A small image classifier, trained from scratch.
Model: 7.25M parameters, 48-pixel images, arch convnext_v2, norm layernorm, activation squared_relu, moe top_k, num experts 16, depths [2, 2, 7, 2], widths [48, 96, 192, 384].
Rows from block 4, named by matrix and row number. Rows with one number belong to one neuron. Each number is 50 + 10 x the weight over its row's rms, rounded and kept within 0 to 99. All counts start at 0. After the name is the row's rms in percent of the matrix's.
# fc1: MLP up (model.blocks.4.mlp.fc1.weight, 768x192), inputs 96-191
# fc2: MLP down (model.blocks.4.mlp.fc2.weight, 192x768, transposed), outputs 96-191
fc1.559 143:53 46 51 51 65 44 41 40 62 50 52 55 50 42 47 48 59 49 46 56 53 43 57 36 42 46 55 32 36 27 43 41 46 42 52 38 49 66 47 47 59 47 51 38 69 53 61 55 35 44 59 47 51 35 66 57 39 64 55 48 53 63 36 53 52 43 53 51 39 50 49 79 51 57 59 49 76 62 48 46 37 46 52 48 60 69 40 55 37 68 51 57 49 35 54 31
fc2.559 140:46 55 60 44 47 62 47 48 46 48 46 48 40 58 53 38 39 53 44 70 62 64 33 47 41 42 61 54 55 39 34 41 42 51 76 66 47 59 44 56 40 56 50 44 54 47 69 42 46 36 56 50 48 46 46 61 34 53 53 44 43 45 39 55 58 67 49 51 41 72 51 60 33 54 33 49 46 61 52 57 41 61 39 57 51 62 49 69 53 59 48 48 56 46 46 52
fc1.560 185:67 64 58 53 52 35 40 43 40 50 31 44 49 42 44 76 64 57 67 59 59 81 53 42 57 63 56 46 52 28 35 42 55 55 55 71 44 50 39 45 43 32 55 32 52 57 45 45 43 44 56 48 46 48 55 35 61 60 46 52 62 60 39 56 60 54 48 44 46 64 53 35 61 58 45 41 48 48 41 34 57 54 56 52 52 39 47 59 46 45 66 40 53 42 47 44
fc2.560 208:52 63 44 44 63 69 42 64 33 51 54 43 47 48 61 67 40 64 67 50 60 31 48 55 33 44 49 47 32 42 45 52 76 35 71 43 42 48 36 66 38 53 37 40 38 62 44 59 74 47 57 42 42 51 66 47 41 60 57 60 57 75 64 44 37 46 58 31 48 51 45 40 57 71 51 53 50 28 61 43 44 46 51 45 42 64 48 63 52 55 44 52 44 62 55 34
fc1.561 166:55 50 54 57 59 43 49 45 46 48 54 55 45 44 52 43 37 47 27 41 54 44 61 50 32 59 45 59 64 80 39 40 38 43 45 45 55 59 52 41 66 49 55 46 63 46 49 55 39 63 59 34 56 39 47 34 36 38 47 52 58 57 59 47 39 46 53 54 53 60 71 58 47 62 36 50 43 43 53 43 71 52 36 46 52 47 69 33 47 57 55 57 41 45 40 56
fc2.561 166:50 42 32 48 37 51 47 61 48 50 43 41 62 34 53 58 52 50 47 60 48 47 47 42 29 57 49 33 45 59 54 48 49 63 38 64 41 53 42 41 32 62 43 63 68 38 55 47 36 63 52 36 44 53 46 62 46 53 43 50 48 49 70 42 60 52 40 46 51 59 50 55 60 49 55 38 56 45 53 47 42 43 47 58 63 61 38 59 63 70 50 73 56 58 53 63
fc1.562 013:49 35 49 48 58 62 57 41 47 36 64 54 61 34 46 37 50 47 49 50 48 53 57 42 54 37 51 41 53 41 51 40 42 60 54 16 44 42 57 38 58 48 74 47 65 51 49 32 48 43 36 48 53 41 65 53 51 42 40 61 52 29 45 37 38 45 50 36 71 52 57 40 53 62 61 41 47 49 37 61 65 55 64 50 42 44 43 55 61 45 51 49 53 60 53 44
fc2.562 012:43 59 62 71 63 30 32 43 55 42 50 52 47 39 49 42 51 44 63 50 39 61 52 37 56 24 42 46 50 48 53 48 49 43 48 49 60 57 41 50 59 44 41 63 63 51 39 70 55 42 46 54 57 59 64 43 42 39 34 61 54 49 53 55 53 42 61 73 51 55 52 67 56 54 56 69 62 63 34 54 39 60 54 49 61 38 44 39 56 70 43 56 36 34 53 61
fc1.563 025:40 64 40 56 57 54 43 57 42 46 47 69 51 64 43 43 54 53 50 42 57 58 57 50 62 42 23 38 34 49 45 46 57 44 36 47 59 44 59 48 62 44 49 49 40 61 42 46 59 49 45 80 24 58 61 60 54 69 46 50 77 64 60 41 49 52 50 44 56 47 46 67 49 63 64 67 35 51 42 35 47 40 47 41 51 41 40 64 52 40 61 61 45 43 44 30
fc2.563 024:62 57 52 46 60 46 47 60 50 57 59 49 54 44 40 58 45 53 62 35 39 46 52 51 58 42 63 46 47 57 41 62 57 40 51 26 54 49 53 36 52 45 49 47 42 37 46 42 47 46 40 34 51 56 57 49 57 53 47 71 48 57 63 58 51 38 48 50 51 48 39 41 32 41 42 61 59 49 38 61 56 47 41 52 60 28 54 61 51 56 40 53 64 38 48 63
fc1.564 012:31 29 44 50 37 51 58 42 49 49 44 53 54 54 60 47 55 51 40 44 46 59 65 57 43 57 42 45 33 64 48 65 36 56 75 51 31 60 68 29 36 52 46 65 32 47 47 52 51 41 62 34 26 47 30 59 44 60 54 54 46 62 45 53 63 61 33 61 35 52 52 48 51 39 39 40 50 69 74 40 48 52 48 63 47 49 47 63 57 54 58 58 47 28 59 56
fc2.564 012:65 57 51 67 50 47 46 50 40 57 64 53 63 44 52 47 58 66 60 54 42 48 61 43 43 51 41 43 47 43 60 37 42 65 43 53 60 51 35 63 52 56 54 33 35 40 60 56 39 57 38 44 34 37 34 59 47 50 44 60 45 35 38 46 46 41 35 47 46 48 42 50 58 54 43 60 48 53 56 40 29 42 52 48 47 56 37 66 44 51 46 43 33 53 48 41
fc1.565 016:44 36 65 60 37 59 61 47 49 57 56 61 41 55 42 31 48 49 49 45 59 39 59 49 44 47 58 50 54 32 57 46 67 50 29 24 60 45 48 47 63 50 48 49 41 45 57 53 37 54 43 55 57 53 54 50 61 49 42 52 57 44 54 58 55 44 39 47 42 44 68 57 42 60 52 55 52 51 61 72 50 49 35 38 65 43 62 55 52 43 52 55 51 47 40 56
fc2.565 014:41 46 45 53 56 63 54 48 45 44 54 40 61 38 46 35 37 38 55 28 47 63 64 36 39 46 62 45 63 55 37 35 46 54 45 65 42 44 31 60 53 43 49 65 42 45 40 49 61 41 34 51 50 44 66 41 40 57 42 50 59 36 47 57 39 60 43 47 37 43 28 58 41 53 48 52 53 61 54 68 30 64 52 45 43 53 47 46 52 63 61 44 40 33 62 69