{"moe_every": 2, "patch_size": [2, 2], "lr_schedule": "step", "weight_decay": 0.1}
Rows from block 4 of a small image classifier, named by matrix and row number. Rows with one number belong to one neuron. Each number is 128 + 32 x the weight over its row's rms, rounded and kept within 0 to 255. All counts start at 0. Numbers have three digits each. After the name is the row's rms in percent of the matrix's.
Before each neuron's rows are labels from the 100 images, of 14848, where the neuron reaches its highest value: "top examples" is what is common among them; "place" is the part of the image that holds the peak. Only what is clearly more common there than usual is listed. The data: microscope photos of single blood and bone marrow cells.
# fc1: MLP up (model.blocks.4.mlp.fc1.weight, 768x192), inputs 0-95
# fc2: MLP down (model.blocks.4.mlp.fc2.weight, 192x768, transposed), outputs 0-95

top examples: smear: peripheral blood; cell type: segmented neutrophil
place: bottom right; top left
fc1.175 011:134137134141124111100185174178149092157104162113139083109093169175173137140123155157124120090120109100178162104127078163093145114116111109114099098125133111151153108104110114118085125129100107160116112170149108110122082119176170138126022103180113178184116152125153103118037173163100101127
fc2.175 011:146096133195086111122147121126069171129140093110139102066115108168165118141069133152167101159149081159091118112114085140166116114178155143113129127104179125091170167144114103111109119151086165101140182138174119067128164096074149116133089134144126096154134131094136100091084149145123138131

top examples: cell type: artefact
place: top left
fc1.733 199:112146100056132157119132104173068116152138095097134137106164105162185158066112118071069134137164108082114105086166157146161122131150095144189125134148129152165125095098195126142156186133129110076172091136134182185135126134125157164120090090059148146143159143147086170172122148119162103094
fc2.733 190:096073135108129135140077144134121178107126164145116176081099130155188129078112101105083097135055133135128158202125134127162167074123134133095157137167113178118154165161142092136121083081147116117157143150113129097162171122158182097102110155121146147192137110100190126152070126097113115204

top examples: cell type: lymphocyte
place: middle right
fc1.718 036:118159109115099105135111172147118174173130124223119194113112184111136121103094111138078163111109089062139122176074122098153106113147079070101147148149155097172120128106121128161161117102077148156089104108188080173114156137096173098129155117087158100117108155127141156145062128122096114122
fc2.718 036:074156124171139099172149120068127128100159129145157108143197172114195095057121136095134154094098119172089153100120087100128158141194161125138101081102103129107187186096152125181172096149110193155110159129116136143150146135093108094055123178117070119128124154143079107176127103101070175175

top examples: cell type: artefact
place: top left
fc1.471 176:103111105138131104142141166142068083109129121121074142126129111098102112134192093135062039189115115127176118142121085105113138110072129113043133142110134166144106097102178115130130136090165136126076152143124081173165160115097178074115167177102117114145038100164148143107196160167217158176
fc2.471 176:133127142127128090120132138075088147145134098166193137136172081161158067187147178147165149172162147085135190098168123118144151131118139108084117085121141130128124117147096098097082122097082146136095052165169109129123125116150132196094105148089149192140102140130141135138149222136080132148

top examples: smear: peripheral blood; cell type: segmented neutrophil
place: bottom left
fc1.556 123:158119137148038099141062108194111166089137118155115113148168156158169091064149134121138142138034119116147121163186098103096156086158127156133105115121113160107074177118113169143056138117121145165133132154101121110121133092193135101133074098182153141112164076139119134175158100091154098121
fc2.556 136:101100143174079079099099148081148161112113097095166161116117057132153145115127104104084128098171103143120139135155184135137155156122148183144149130110122065101106144068115129074164152048109078129115132154143147123175146100130082159160105117100126181134167136123154104108132208133168091097

top examples: smear: peripheral blood; cell type: segmented neutrophil
place: bottom left
fc1.737 013:167108117145077166177180099181080139088075159132141115173104147074115107163144118100134184087099073082109167119095175110157172089161045160110154110123104154147100087122100040173103110170177109155180174139121132130141119090046175089149165159149108157107139127121157130107085108140121148083
fc2.737 011:092121105151133134143126119141172122165163106148027118128138078078126108163149134109175093101128129168138111136082159169101130103210114085119167111108128102127179090197166117144137072146118168145154125076123106143153101164079142130099138170108133091105165110130092069098053067139124122097

top examples: smear: peripheral blood
place: top right; top centre
fc1.272 090:163084171182113161180078089180143200144117169139066160117139144147178154065099033141105138142097122118156144088097108095113148108121061118156127191090141164154188070138151086162138083068168099148120136122114084135153137121149147144129080097084159057129172167109119151129095072106130155160
fc2.272 086:129132169170152083087160116126133156174100105130102143156074154104150129102100121156142133126109192103089175211136122124126161115133178117173108069127144061117134189204060160129181111128112099119182103166133143131119134081160129144115141197148109163120141078119111147126156113111112120069

top examples: cell type: lymphocyte
place: top left; top right
fc1.335 027:144126166050114089143147118077125097129091136162110091097065092182139097063199106107146150150198184135150144146117137096156110163113090166088133083134104150135150060105179101152134132091131098070055135120127147151096107178129135100180129148157123149145145113187090150178113157121154070168
fc2.335 026:133158141095088090158120144108105102147127114152065096109106134110168133203097128102115185107105141153117115121171147127129086122094169132136121139100145134104154096117117157154105107129134143095082164188135201124114141113152150076128144178193155126061135139038116140099158103165094059082

top examples: cell type: artefact
place: bottom left; middle left
fc1.112 136:091186133175127148156085133211136103084165108121134186139110160125112105078109123184068119144132166097127123128182063125091104137126146167137125116140163093185128134152158143100145153113140108169146145140160121119193105091114098117146148082091190116166164106071087123095100144091145144204
fc2.112 138:160049129120096111148072118139101110097131166187109104098149129154125093140107149159132166123144119112128112125128119182148130143102129158131075037056170120119100066131146105121158136068064118126154143153159154108127122116170158067126130114087108155111106211112157148075103149117158167131

top examples: cell type: artefact
place: top right
fc1.254 216:176113150102133097116139104156125139095088128101152155156120175164137147133137116179173068121132138175136046121119125104168149074113147128212114152145131158142116138083153140145140115142185053100091122090104141229099131130124159112105130119091159108149183120108122160150119114139050129151
fc2.254 182:206170139135121148155079105108181086134123085138035188101146166120052126088166086133108204093124108172100127159134104114168164174138130135087102090072170122179103110086122135125141101115056148082148118117105158096140078104114118161158158127087113086149108170138081158103137101107082163122

top examples: smear: peripheral blood
place: bottom left
fc1.29 013:170128106096130134135173147122095136086139182130140096096132144095107114137129120182092115105143059130144149146142153145135107122129035160185196165109092125127076103154072100081161101134159174168164138111103159098157131160118101140131094082118156138145159131142171167083121094123124144129
fc2.29 013:088103106172130123190165108096088122123205152132125133115195137127136165168055119191168107075154123099158116090123126188170085136147152122100184070165135117121169107114139158145095136139042157132084123144097077103197135149062102160143103151160169123129123137130156123116139104067089094116

top examples: cell type: segmented neutrophil
place: top left
fc1.125 202:128168112136187041143150128133096134109117158127121189066127101136173169136155163051187132119133126112118061144132081109136159166116165121051161104174094052101136149165091132102096126109143114155103117104131154132126156137102155129107067114141146148105125070127105131176149107133136152099
fc2.125 185:138124133165148077161099064172129154147114081163114139095089095177056136128131149075155164155129068103111112094147145134079204133080189086114085114098092138063166119112100135090175157148134119106128111139107136114131199177144176093148094188180118156136133100170120159108153110093162180162

top examples: smear: peripheral blood; cell type: segmented neutrophil
place: top right
fc1.415 171:146094126139147093104077146080112168173121124189098124172105137187099167142103116109148157177126139166126114121093089131127079174168102147157124157080161084113152075136166134090085083163164094168074148119150110087154113105076150151113155112157102103148145110124128115145146066069201141113
fc2.415 197:162106097127141110075175097129134155167135164149101144103128172090164013120113144115135116094130098123137151150105129151126088138143102068157107137115110140103144131104142120109149152130155161126134179104142161133106120118128193188058101137148091126157141091157177113161165111097147143125

top examples: cell type: lymphocyte
place: top centre
fc1.71 162:121127108149196073090140092178127082113064217079150176123117110138156128134184120124104156106125128143121134125064105108128149152107109075083139159162169098137105108142122140124178139118135157075154115167139117118110209093120114136149172186140128152133087091148097122125138127166102119119
fc2.71 157:160143082097169121093113121086049117145078069153137210153131118161131120135186141129140098167104120159062164129137135164143133124162139119169155062117172093161122155086185115143091097120140090099161132198190189123117150145083105144104125152149159101123122103185114133174133069138221152125

top examples: cell type: artefact
place: centre
fc1.540 194:119121111182136155130130106104173137127127141123108131130106105098157066148101162123156072077188164141117100152098117096160161193117115155161134168130132117090145114141094083158109119134083118168096127091151128191146045136135146052141157129161140169118117127120097098170163101167095166122
fc2.540 189:127133049152075120070053136110143112125108127103107105163107201133074172152211116134128151155167146118168130204085199104086146125123110127145060086102157120157167112156124134100142135098154153120127134152052100116153182132090176109124182113126121100071156113159091171147122138101104114199

top examples: cell type: lymphocyte
place: top right; middle right
fc1.207 012:094127161120130063156112153167069177200138130103085142125130133119163174165174098142140178098081126092219158138118140097133103098167130100065100142159147142157111136133093097176079120102162144128098101122163145092098104087052095068178103195110146168182144180119123133115128116098128116162
fc2.207 012:127092122109160097146148101053085080212119126126133116140153162096121193105130100169109124100145087202170164168150113141115095132163105084195125151098132097152150140169124097123135083200133133099153128141142122114124156134085116123109088212138160157145149106119135141115076120109051138090

top examples: cell type: artefact
place: top left
fc1.101 116:130075119160092114175150135100092128117142095109115089207120116140113149114105162146074115136158151140111140192129157093147152193180136102102022157111116110108165125163128096158150149155129133127122180133141074164026132093100121089149206145149143120094136163120120140122149090204127089124
fc2.101 122:142116082083107159137092073119133163161150165202108134132138114117121089078076140152179137112107161097118117147190123142159078154155096144109140112150148140115118095136104159146099117087132083129140131193118152153170103130123169161093067158150085116199081159080099130071068139133147122069

top examples: cell type: artefact
place: top left
fc1.732 162:107142101190122127121095143102135124182094133150095086124139152131140139062180111071067175143106159092161088199084137172102135152081114156165108142116152151161106137122125140121118110133097126177137096124090150140179147117143123130161114087116187115108119155097176151126167161135179046132
fc2.732 172:053162147084161177145094145134122159140145076156129104141116103177110161158086132148112139124019092134097097109135178096107154132133131122132132147141052137144053123069122186108180124092120045077154133146160121112144145074175151168131193124182149146162123159154105138136117130093104202175

top examples: cell type: blast
place: bottom left; bottom right
fc1.180 013:063135109157102097163160075149093095074153168100172077153147150110096133161186126162182138132082105139082148108111143053095113129145101151092149100096139152140156127149134146150132104081163159104120092159195155108156131143119148149130154180155141107157118095106100135173113102103132106103
fc2.180 012:139108152091093135104126135084131120103145164164119147107137160159169166150096075176172108105146116153150178085108121102079083091117114182150162153099142131166196126169145157169128103123139162186073190120184112140143131125089163168110091088165136099141142098072190108102090152096090041116

top examples: cell type: artefact
place: bottom right
fc1.298 013:115102108151168052130165166128082127171112116155153163129120100158174087158160117144116122133120110160116131162160154177161107122071113151091095152104109134085082132125125150149070099124112154147149112177130136121099127158130074096215068108109111174145192121120132106165184142081109135115
fc2.298 012:108093178088129154175140127087130178151139109169079160149137129129108116154108128116143113097188090166118164106072140190140105108124124168157162098122088168126140079115138187071119103134040179154104144171131142189161126094122076154108085182143123180129126089114181135137107134125079123114

top examples: cell type: artefact
place: bottom right; top right
fc1.735 192:154136153108168115104085120090127073151109141098122125089079162143080138090170110092075091197079188175122153096119098168166157126138152115136160105151129102173093141153096153135108024118084109112139104123158158204112137147117099173113053130149095145149153126056174148182124122105113117155
fc2.735 181:116110099136054138145186193082103068105149120091116072130200106094156187136120100095096119060116132151112135110173125107136130127157160101156081124183104103082081119061178122117157156139128100129149073123211173098130146071125172145070131209144094197103144168101105138089177120144161121131

top examples: cell type: artefact
place: top centre
fc1.351 145:173140131106086144180096153108107133141132155115140128121138187116130144090134085075117138142096149138178106128117098117113121147186184202126102118163163117124119124149094180158074145169081169125127139135092147138073126156105068118137143137096122121087111094090077176102102073085150159121
fc2.351 150:176127135133134097158132142150122183123107158138077091117101113085098066120130156103170136115140097096145132115188184153142184149114145122113067088126166132125187133154156131156149126072205135065084128059179151095175113091090117124166113154116129110100107149153184118124131112116172133157

top examples: cell type: lymphocyte
place: centre
fc1.161 191:155090184134150099118091150090183088103129147164138166127155169082078108089130087111163116099120031144145140163109101151131120150151142167126107105146106118042151111149123108176199184118171111093156174114154041142134097084191131039137093125103150166128116101112141173132129073180131126157
fc2.161 197:144146173119137185146106120093091136130122083165160118146125116077213135194130142141144130131171043148136137156118068150113180171098131097129126113128177165116082099166141130080026128115125167167129064132084100127132145131148171117149192144113100119101136181139116147080177125119096249130

top examples: smear: peripheral blood; cell type: segmented neutrophil
place: centre
fc1.382 018:128111141128171123177140083120138142086137126167085148086073054138162082144142111172142149147158170127091174130088177028140105111109124087072127095159137094053110117135170100163033130159148122044118130121112093122117111156088150121143116141112077109138124143186104173202156046169122125162
fc2.382 017:171129096131090106094153122098100179233157129170122052120101102102142158102132105108109076128091143166082082100129135167128080094051160121172150092144131123179136127108122135126159161180084084190115182153106137145083140091083107103110121129131112132143117084068155099103096123113191088093

top examples: cell type: lymphocyte
place: top left; top centre
fc1.744 154:161178135033124105131105147087174102180115174150077089144124129153072088141128134140090116118137140149098102088162098127172089152183098147144185094116157119198114103123151095138171133115118185093089097152199179146106114147167089139117159092132084150145162153076157125149131092109154095120
fc2.744 161:197105100071012123134173141063100161144143073109101108114119096116137143200127122119143153149191068109135156128130094169139097098126101140157108110140127135124154118143126142142146093134058105111088121117092114097117179124132103146121070196158124145148159174113131145038084129058149101145

top examples: cell type: artefact
place: bottom right
fc1.759 008:133058152132098101164133101159095087132090164133138146187236145129157108135069062112102113129108136106177105157061125135133119139141162094159151114139134163108141103143123158149052169165128173109091155095128033106086175114122111123144125198040158113102172140060121065089088137137139108123
fc2.759 009:079075160136111163086154113125141188152140114127109182090120127147170042128080129185116085080154126183109106136096140124090072093096104148142138163140142160134139148094075166097088063111094206139119159146111095182125150103090154117101083165146107179149151092115114158152123154103109087149

top examples: smear: peripheral blood; cell type: segmented neutrophil
place: bottom left; middle left
fc1.470 171:087072156129125182128128117162126147142174187112134113111118149194126147094045154123126181109103083148106141139097121078113055091124122147159157152155122197076161150143070141168119096160095138149166151121112125157168113120121162145153130090160091158092073084106191128114155109132223133126
fc2.470 183:105077098168166078103062123150118128143073103162134170120135107075104119136096094064074107096138149130101069151104138167089141117150099111046139107125146113107093182133121146168162140086176147171200177155126096089176076152175147146127124115125105171208132123140146069122152094154099184117

top examples: cell type: lymphocyte
place: bottom left
fc1.157 012:138113131145151109142161143109133074085127109150138157163136123157125155155124148194182119147165129172147129147120121108117127177127116112129080101125161048108118098124146115105073140132247144116128074140074154208137096114117169109085082160079100074115119093138153133124060118131121109167
fc2.157 011:130087175124147082126065146126120099176108113129090122144128156094131095190129136127165114125132155107103133123131121144099118136145106108148148092158138129138188143139045070161053061092161158151118144170170084125073119102117125109103141134166113118082174120067162141136181079098096137112

top examples: cell type: blast
place: bottom right
fc1.384 039:118053116089134130117121096149128156118085124092133082110091122148142158135124157114150136054084129106042120165124123168119081129081182189163187145097149128122090160082145143207163113179128132101152189166143097112156134098128106145154125121147120080203125149103182118143139112140139169090
fc2.384 037:137087147167092177096121071100066119113087128095119149076162182132125079047119107165119140043071148095131134089141183097117161107105134163135131144123141146166060137070150088105146169131166161140137154158104086156100108107144120122152091178094168099130142138099113098133146121148099149125

top examples: cell type: artefact
place: top centre
fc1.35 042:135163153114100146160100182127139182081087080091188122127136156081101040136106169116130099144148122090116112147141089102133159134090108136143130101158167154120144182133172150141101090106107129178148134125138143160187122123157131117117184159070120068113125134067172135170091043127028122159
fc2.35 041:121156173135124183120134148180098122177057131159161145135100144134123129164140133154118067085172165129118126167108157079080149104149120204093132092171160162138140183148164115104162158064164165103097054115067108123114209150100125125197174134078103169115060134167173150111127115095115161069

top examples: smear: peripheral blood; cell type: segmented neutrophil
place: bottom left
fc1.16 012:123107115097142172155125170115182105100147071118146098172102145105176127162122138124160164115150117152163170187141169107147088145100105156088122102109111162137134098071154133100148093099136110158127137151121101101161089131121086147111158187191154064079155101133160148066163115127113070173
fc2.16 011:121101172188192134127143204124112170122157144145141185126136145135145079168109054089122147140129233153114177172111154109119072084121134168154129189069121140078114110155101075171086107115128141164104136097168158133103093102112136100131099119098138111104143080125204121115173129129144045156

top examples: cell type: lymphocyte
place: centre; top left
fc1.411 182:101094138070096047059126133070130127159092155123152159175183155123139095109139129072139098169146149102166119096147096142122150128156221138079151144136111110117141092133147134173172150123108115154128142167179129214122181128152121106122081162158164182102143129142090123139129090111153159099
fc2.411 177:115102128144123132132117104100137147145207106107078099097121112120183144133130145096070138111133155073142142147185138130144130128154145125145064176152119120139134145113130119190149141143135159112072137160128099092089015113126149129053126103139142163134146160127127170117135095183146141119

top examples: smear: peripheral blood; cell type: segmented neutrophil; cell type: myeloblast
place: bottom left
fc1.244 179:158092132132119114127070141119164150198151100153128131152112104146107197131133141094132084139131084128167148149098083195129134167148119154111113100109103098094133164155128123133159142115109184166114142172142041112136157149160159124139132118125119094110154155132147113148187178179185136103
fc2.244 168:139187104108136170134101113107172152113114158103133103106210131099152123099068086089140111132116127135137084103155097158090039114188133117141164144124122132171134161121146105102133140148080166175134134117168193140130185158163193136109075129163105133164131108090056157123207114160086138100

top examples: cell type: artefact
place: top centre; top right
fc1.228 139:120142134087088164073149088117131157136108135123170152074115153141117031173160168089124087153148136145116126109124164113102124124105156152126114095085140139135048175178124085151086157122121142145121116190086140139126205113138139086111171103108122109106103114146102055183144103143114165140
fc2.228 151:149121133143130174089121084093137107088199059149129089118115097149144096097184138134161119138201143119097126140082119107087151122194123153088115112117130135122159145123132131143147124139146141129174093121144083158162099123123108203128101122163136174117162125116145078169173116130161133153

top examples: cell type: lymphocyte
place: top right; bottom centre
fc1.286 008:124072072124179096118132163097138109149118055150145042075102161101143113210081143134118165090103123169108132174147130158110173109175156135090127113100091103193155128136105115159084160171134127155122145157134079088093112115064084076109116146186175083144102152139100157117086069138145134174
fc2.286 009:102073131180117132152114138098109141226151154118115094117120123085147116164107137138148082133172142161105149099108150147179076129128120168135150137134158155132141159144142078105128052142109192135057166150117093112143084129109092099062128109189123115125171055095145075163138161143143095123

top examples: cell type: artefact
place: top centre
fc1.529 205:128138119157076134108087133152146157071109132066135105143066105110119084176160106163160141128120174108144050081122143108102115185144126138146118137068081126127110121155107122144089124083080127212144115177111108122138110081128156170073173115190139178128090123119175127153113168115069093139
fc2.529 182:123099116208110135122112129145114146107102127155123105167163119144127152144140165110183060159180089121065207128161155132170159141150168144128125113113155118158105158106097089176139127145129098077147147108119106127171130106136190130188153153110099126098068133102166092154112111145180125118

top examples: cell type: artefact
place: top left
fc1.753 035:074145141121107111090126095113147116144119092137179137119113188129119073156123107074133169140155117194070124125126161136146090097122173136131175185167141129051108073131043139082136140132123093168144146085172121139137127131140130083225097143116137179134120151104069049130113078130139106081
fc2.753 036:112095111059114124162131105157117166092187120142133150103197143140111077181088079136139123075104137119106165115165142065091107159189144163119131141145143165151110086214143121131147112180139107126116104091149170073166072118071208155141091111172184121096117100156166118164155172155085103127

top examples: cell type: artefact
place: top right; middle right
fc1.461 153:113180147137152190113129123083148172141083130175092144113135166115149110193117159143093170169129086128106093141108118146141097082144225150108135151124146156106084132089151123152149062128131074132144135050106147129087132152127147141160094134123119142065128106140081138079107147149150124123
fc2.461 163:127117126104131145129121068152125171139099135085136171146175171161099140080108113157126137112096104100129116111141112071168078106109147076112154128095096093112098097110120154118184120135107169122166144131094155120187082100183111138138127140152161090152087153088108102152125198134098098140

top examples: cell type: lymphocyte
place: top left; middle left
fc1.145 181:147088094115185103141125110082180136174105119180114155107144124180155120148096107092119154175145123063111113099201107156150114145156104155088152082089135072136101163122153163088121116156114102139111086136182202145136095105138126105175179117165121159149141117204090073131121142154136062144
fc2.145 162:148102175154124037120132108182154200136177099182121142165106174123127153158137109180146114176142156162115090127148158168137073111148176159153129117121139150100126099090155117182156102138103146098113100185051130107181109130163130130145069117114107080088134102109182137091133076166152105149

top examples: smear: peripheral blood
place: middle right; top left
fc1.327 012:135123167167094179105109105171105131123109095138103162169157154121109125103112113168107155163108120149159179187123113153121157154088152119094184121149107111087157198104149120081173159151115098122110110176132142100068127102156190092094141190127161136122134170091129159074137134162121108139
fc2.327 012:137085110102109106117143177116141130171183162084142091091191160142177140191087101116128083138170166136126163085094172145130092120113077121114152127190092147111192170112100181088107123158115185114139142177145115167199088122080078078109118148150178108170147095129117156181063146118115121065

top examples: cell type: artefact
place: top centre; top right
fc1.467 049:104159167122185133102168134122097102077096113146137125148106159094068122111105101110155116128127161086121147073161084080125116130124111117140162134119153137176137093098077112094105113131143174149121130136124127137123166159124142131190085116195122167118070106121179041100176088068107124156
fc2.467 048:169115118155107062153168117094159138110104110098163134132106109092104138117154137147125094029114125131072145135099152127135166128163083148125129126152092134139151098153157163078096131105097132097167121105158066099090146171130138154128153121141076096080121188110107125143102165105092151096

top examples: cell type: artefact
place: top right
fc1.323 010:082130138179118157090159134177096101122136156075201109075090086103142130132167129143083100181124174075138115119100171151107121173108169137088101154148159098083104074128142057126167176120147129091116124154136146170109212160174163167138119091147152084128094124144076140105117143124144148163
fc2.323 011:137094116153145104096124132125108093151190114164140089178149138105140097097087102146134115061180181104124156137067127058162088086122077079136152090101105165152158171150103133113110132169113192172095101140135143197142115125083068097138104169136128149135190112139084119120115135122136142105

top examples: cell type: lymphocyte
place: top right
fc1.572 188:132167136113085187124157080115118066139102136122194155146109119137137165186139175090105136085017122108118167159095150141109171109083140129104116139091153137127142124180107092203141149180114172104166096117105138170076144112083107074125124164145120147156144127069152121136120121136188138128
fc2.572 179:160127133122171148120087157127161117142106123175131142136153114122135145169199121171160124148108094122130174080120174153149083117213108105162083152129138173056104127093117133113136184151095111134101133133190095102081100158076114123147066098103115125124187091204123110101123133142164135127

top examples: cell type: lymphocyte
place: top left
fc1.369 028:117153128074153087120139139081128094095099135137106164098131177155124077124068092118135109124198084110076118151154127139127105137093134114124118141121109145126073072097098155151170134149121186173147110113155118133195157146117088132077150160161113083103166088134186103112166103125144138124
fc2.369 027:117108128185143125089096161130101106043076132085163084117147112132077143191104092145155137100142157162117097152073111110106110130159144065112134103106168096125128156093135095134077104147095141123143125125137099097144127121120190148171126154170167144088173091141127105157178141118119114148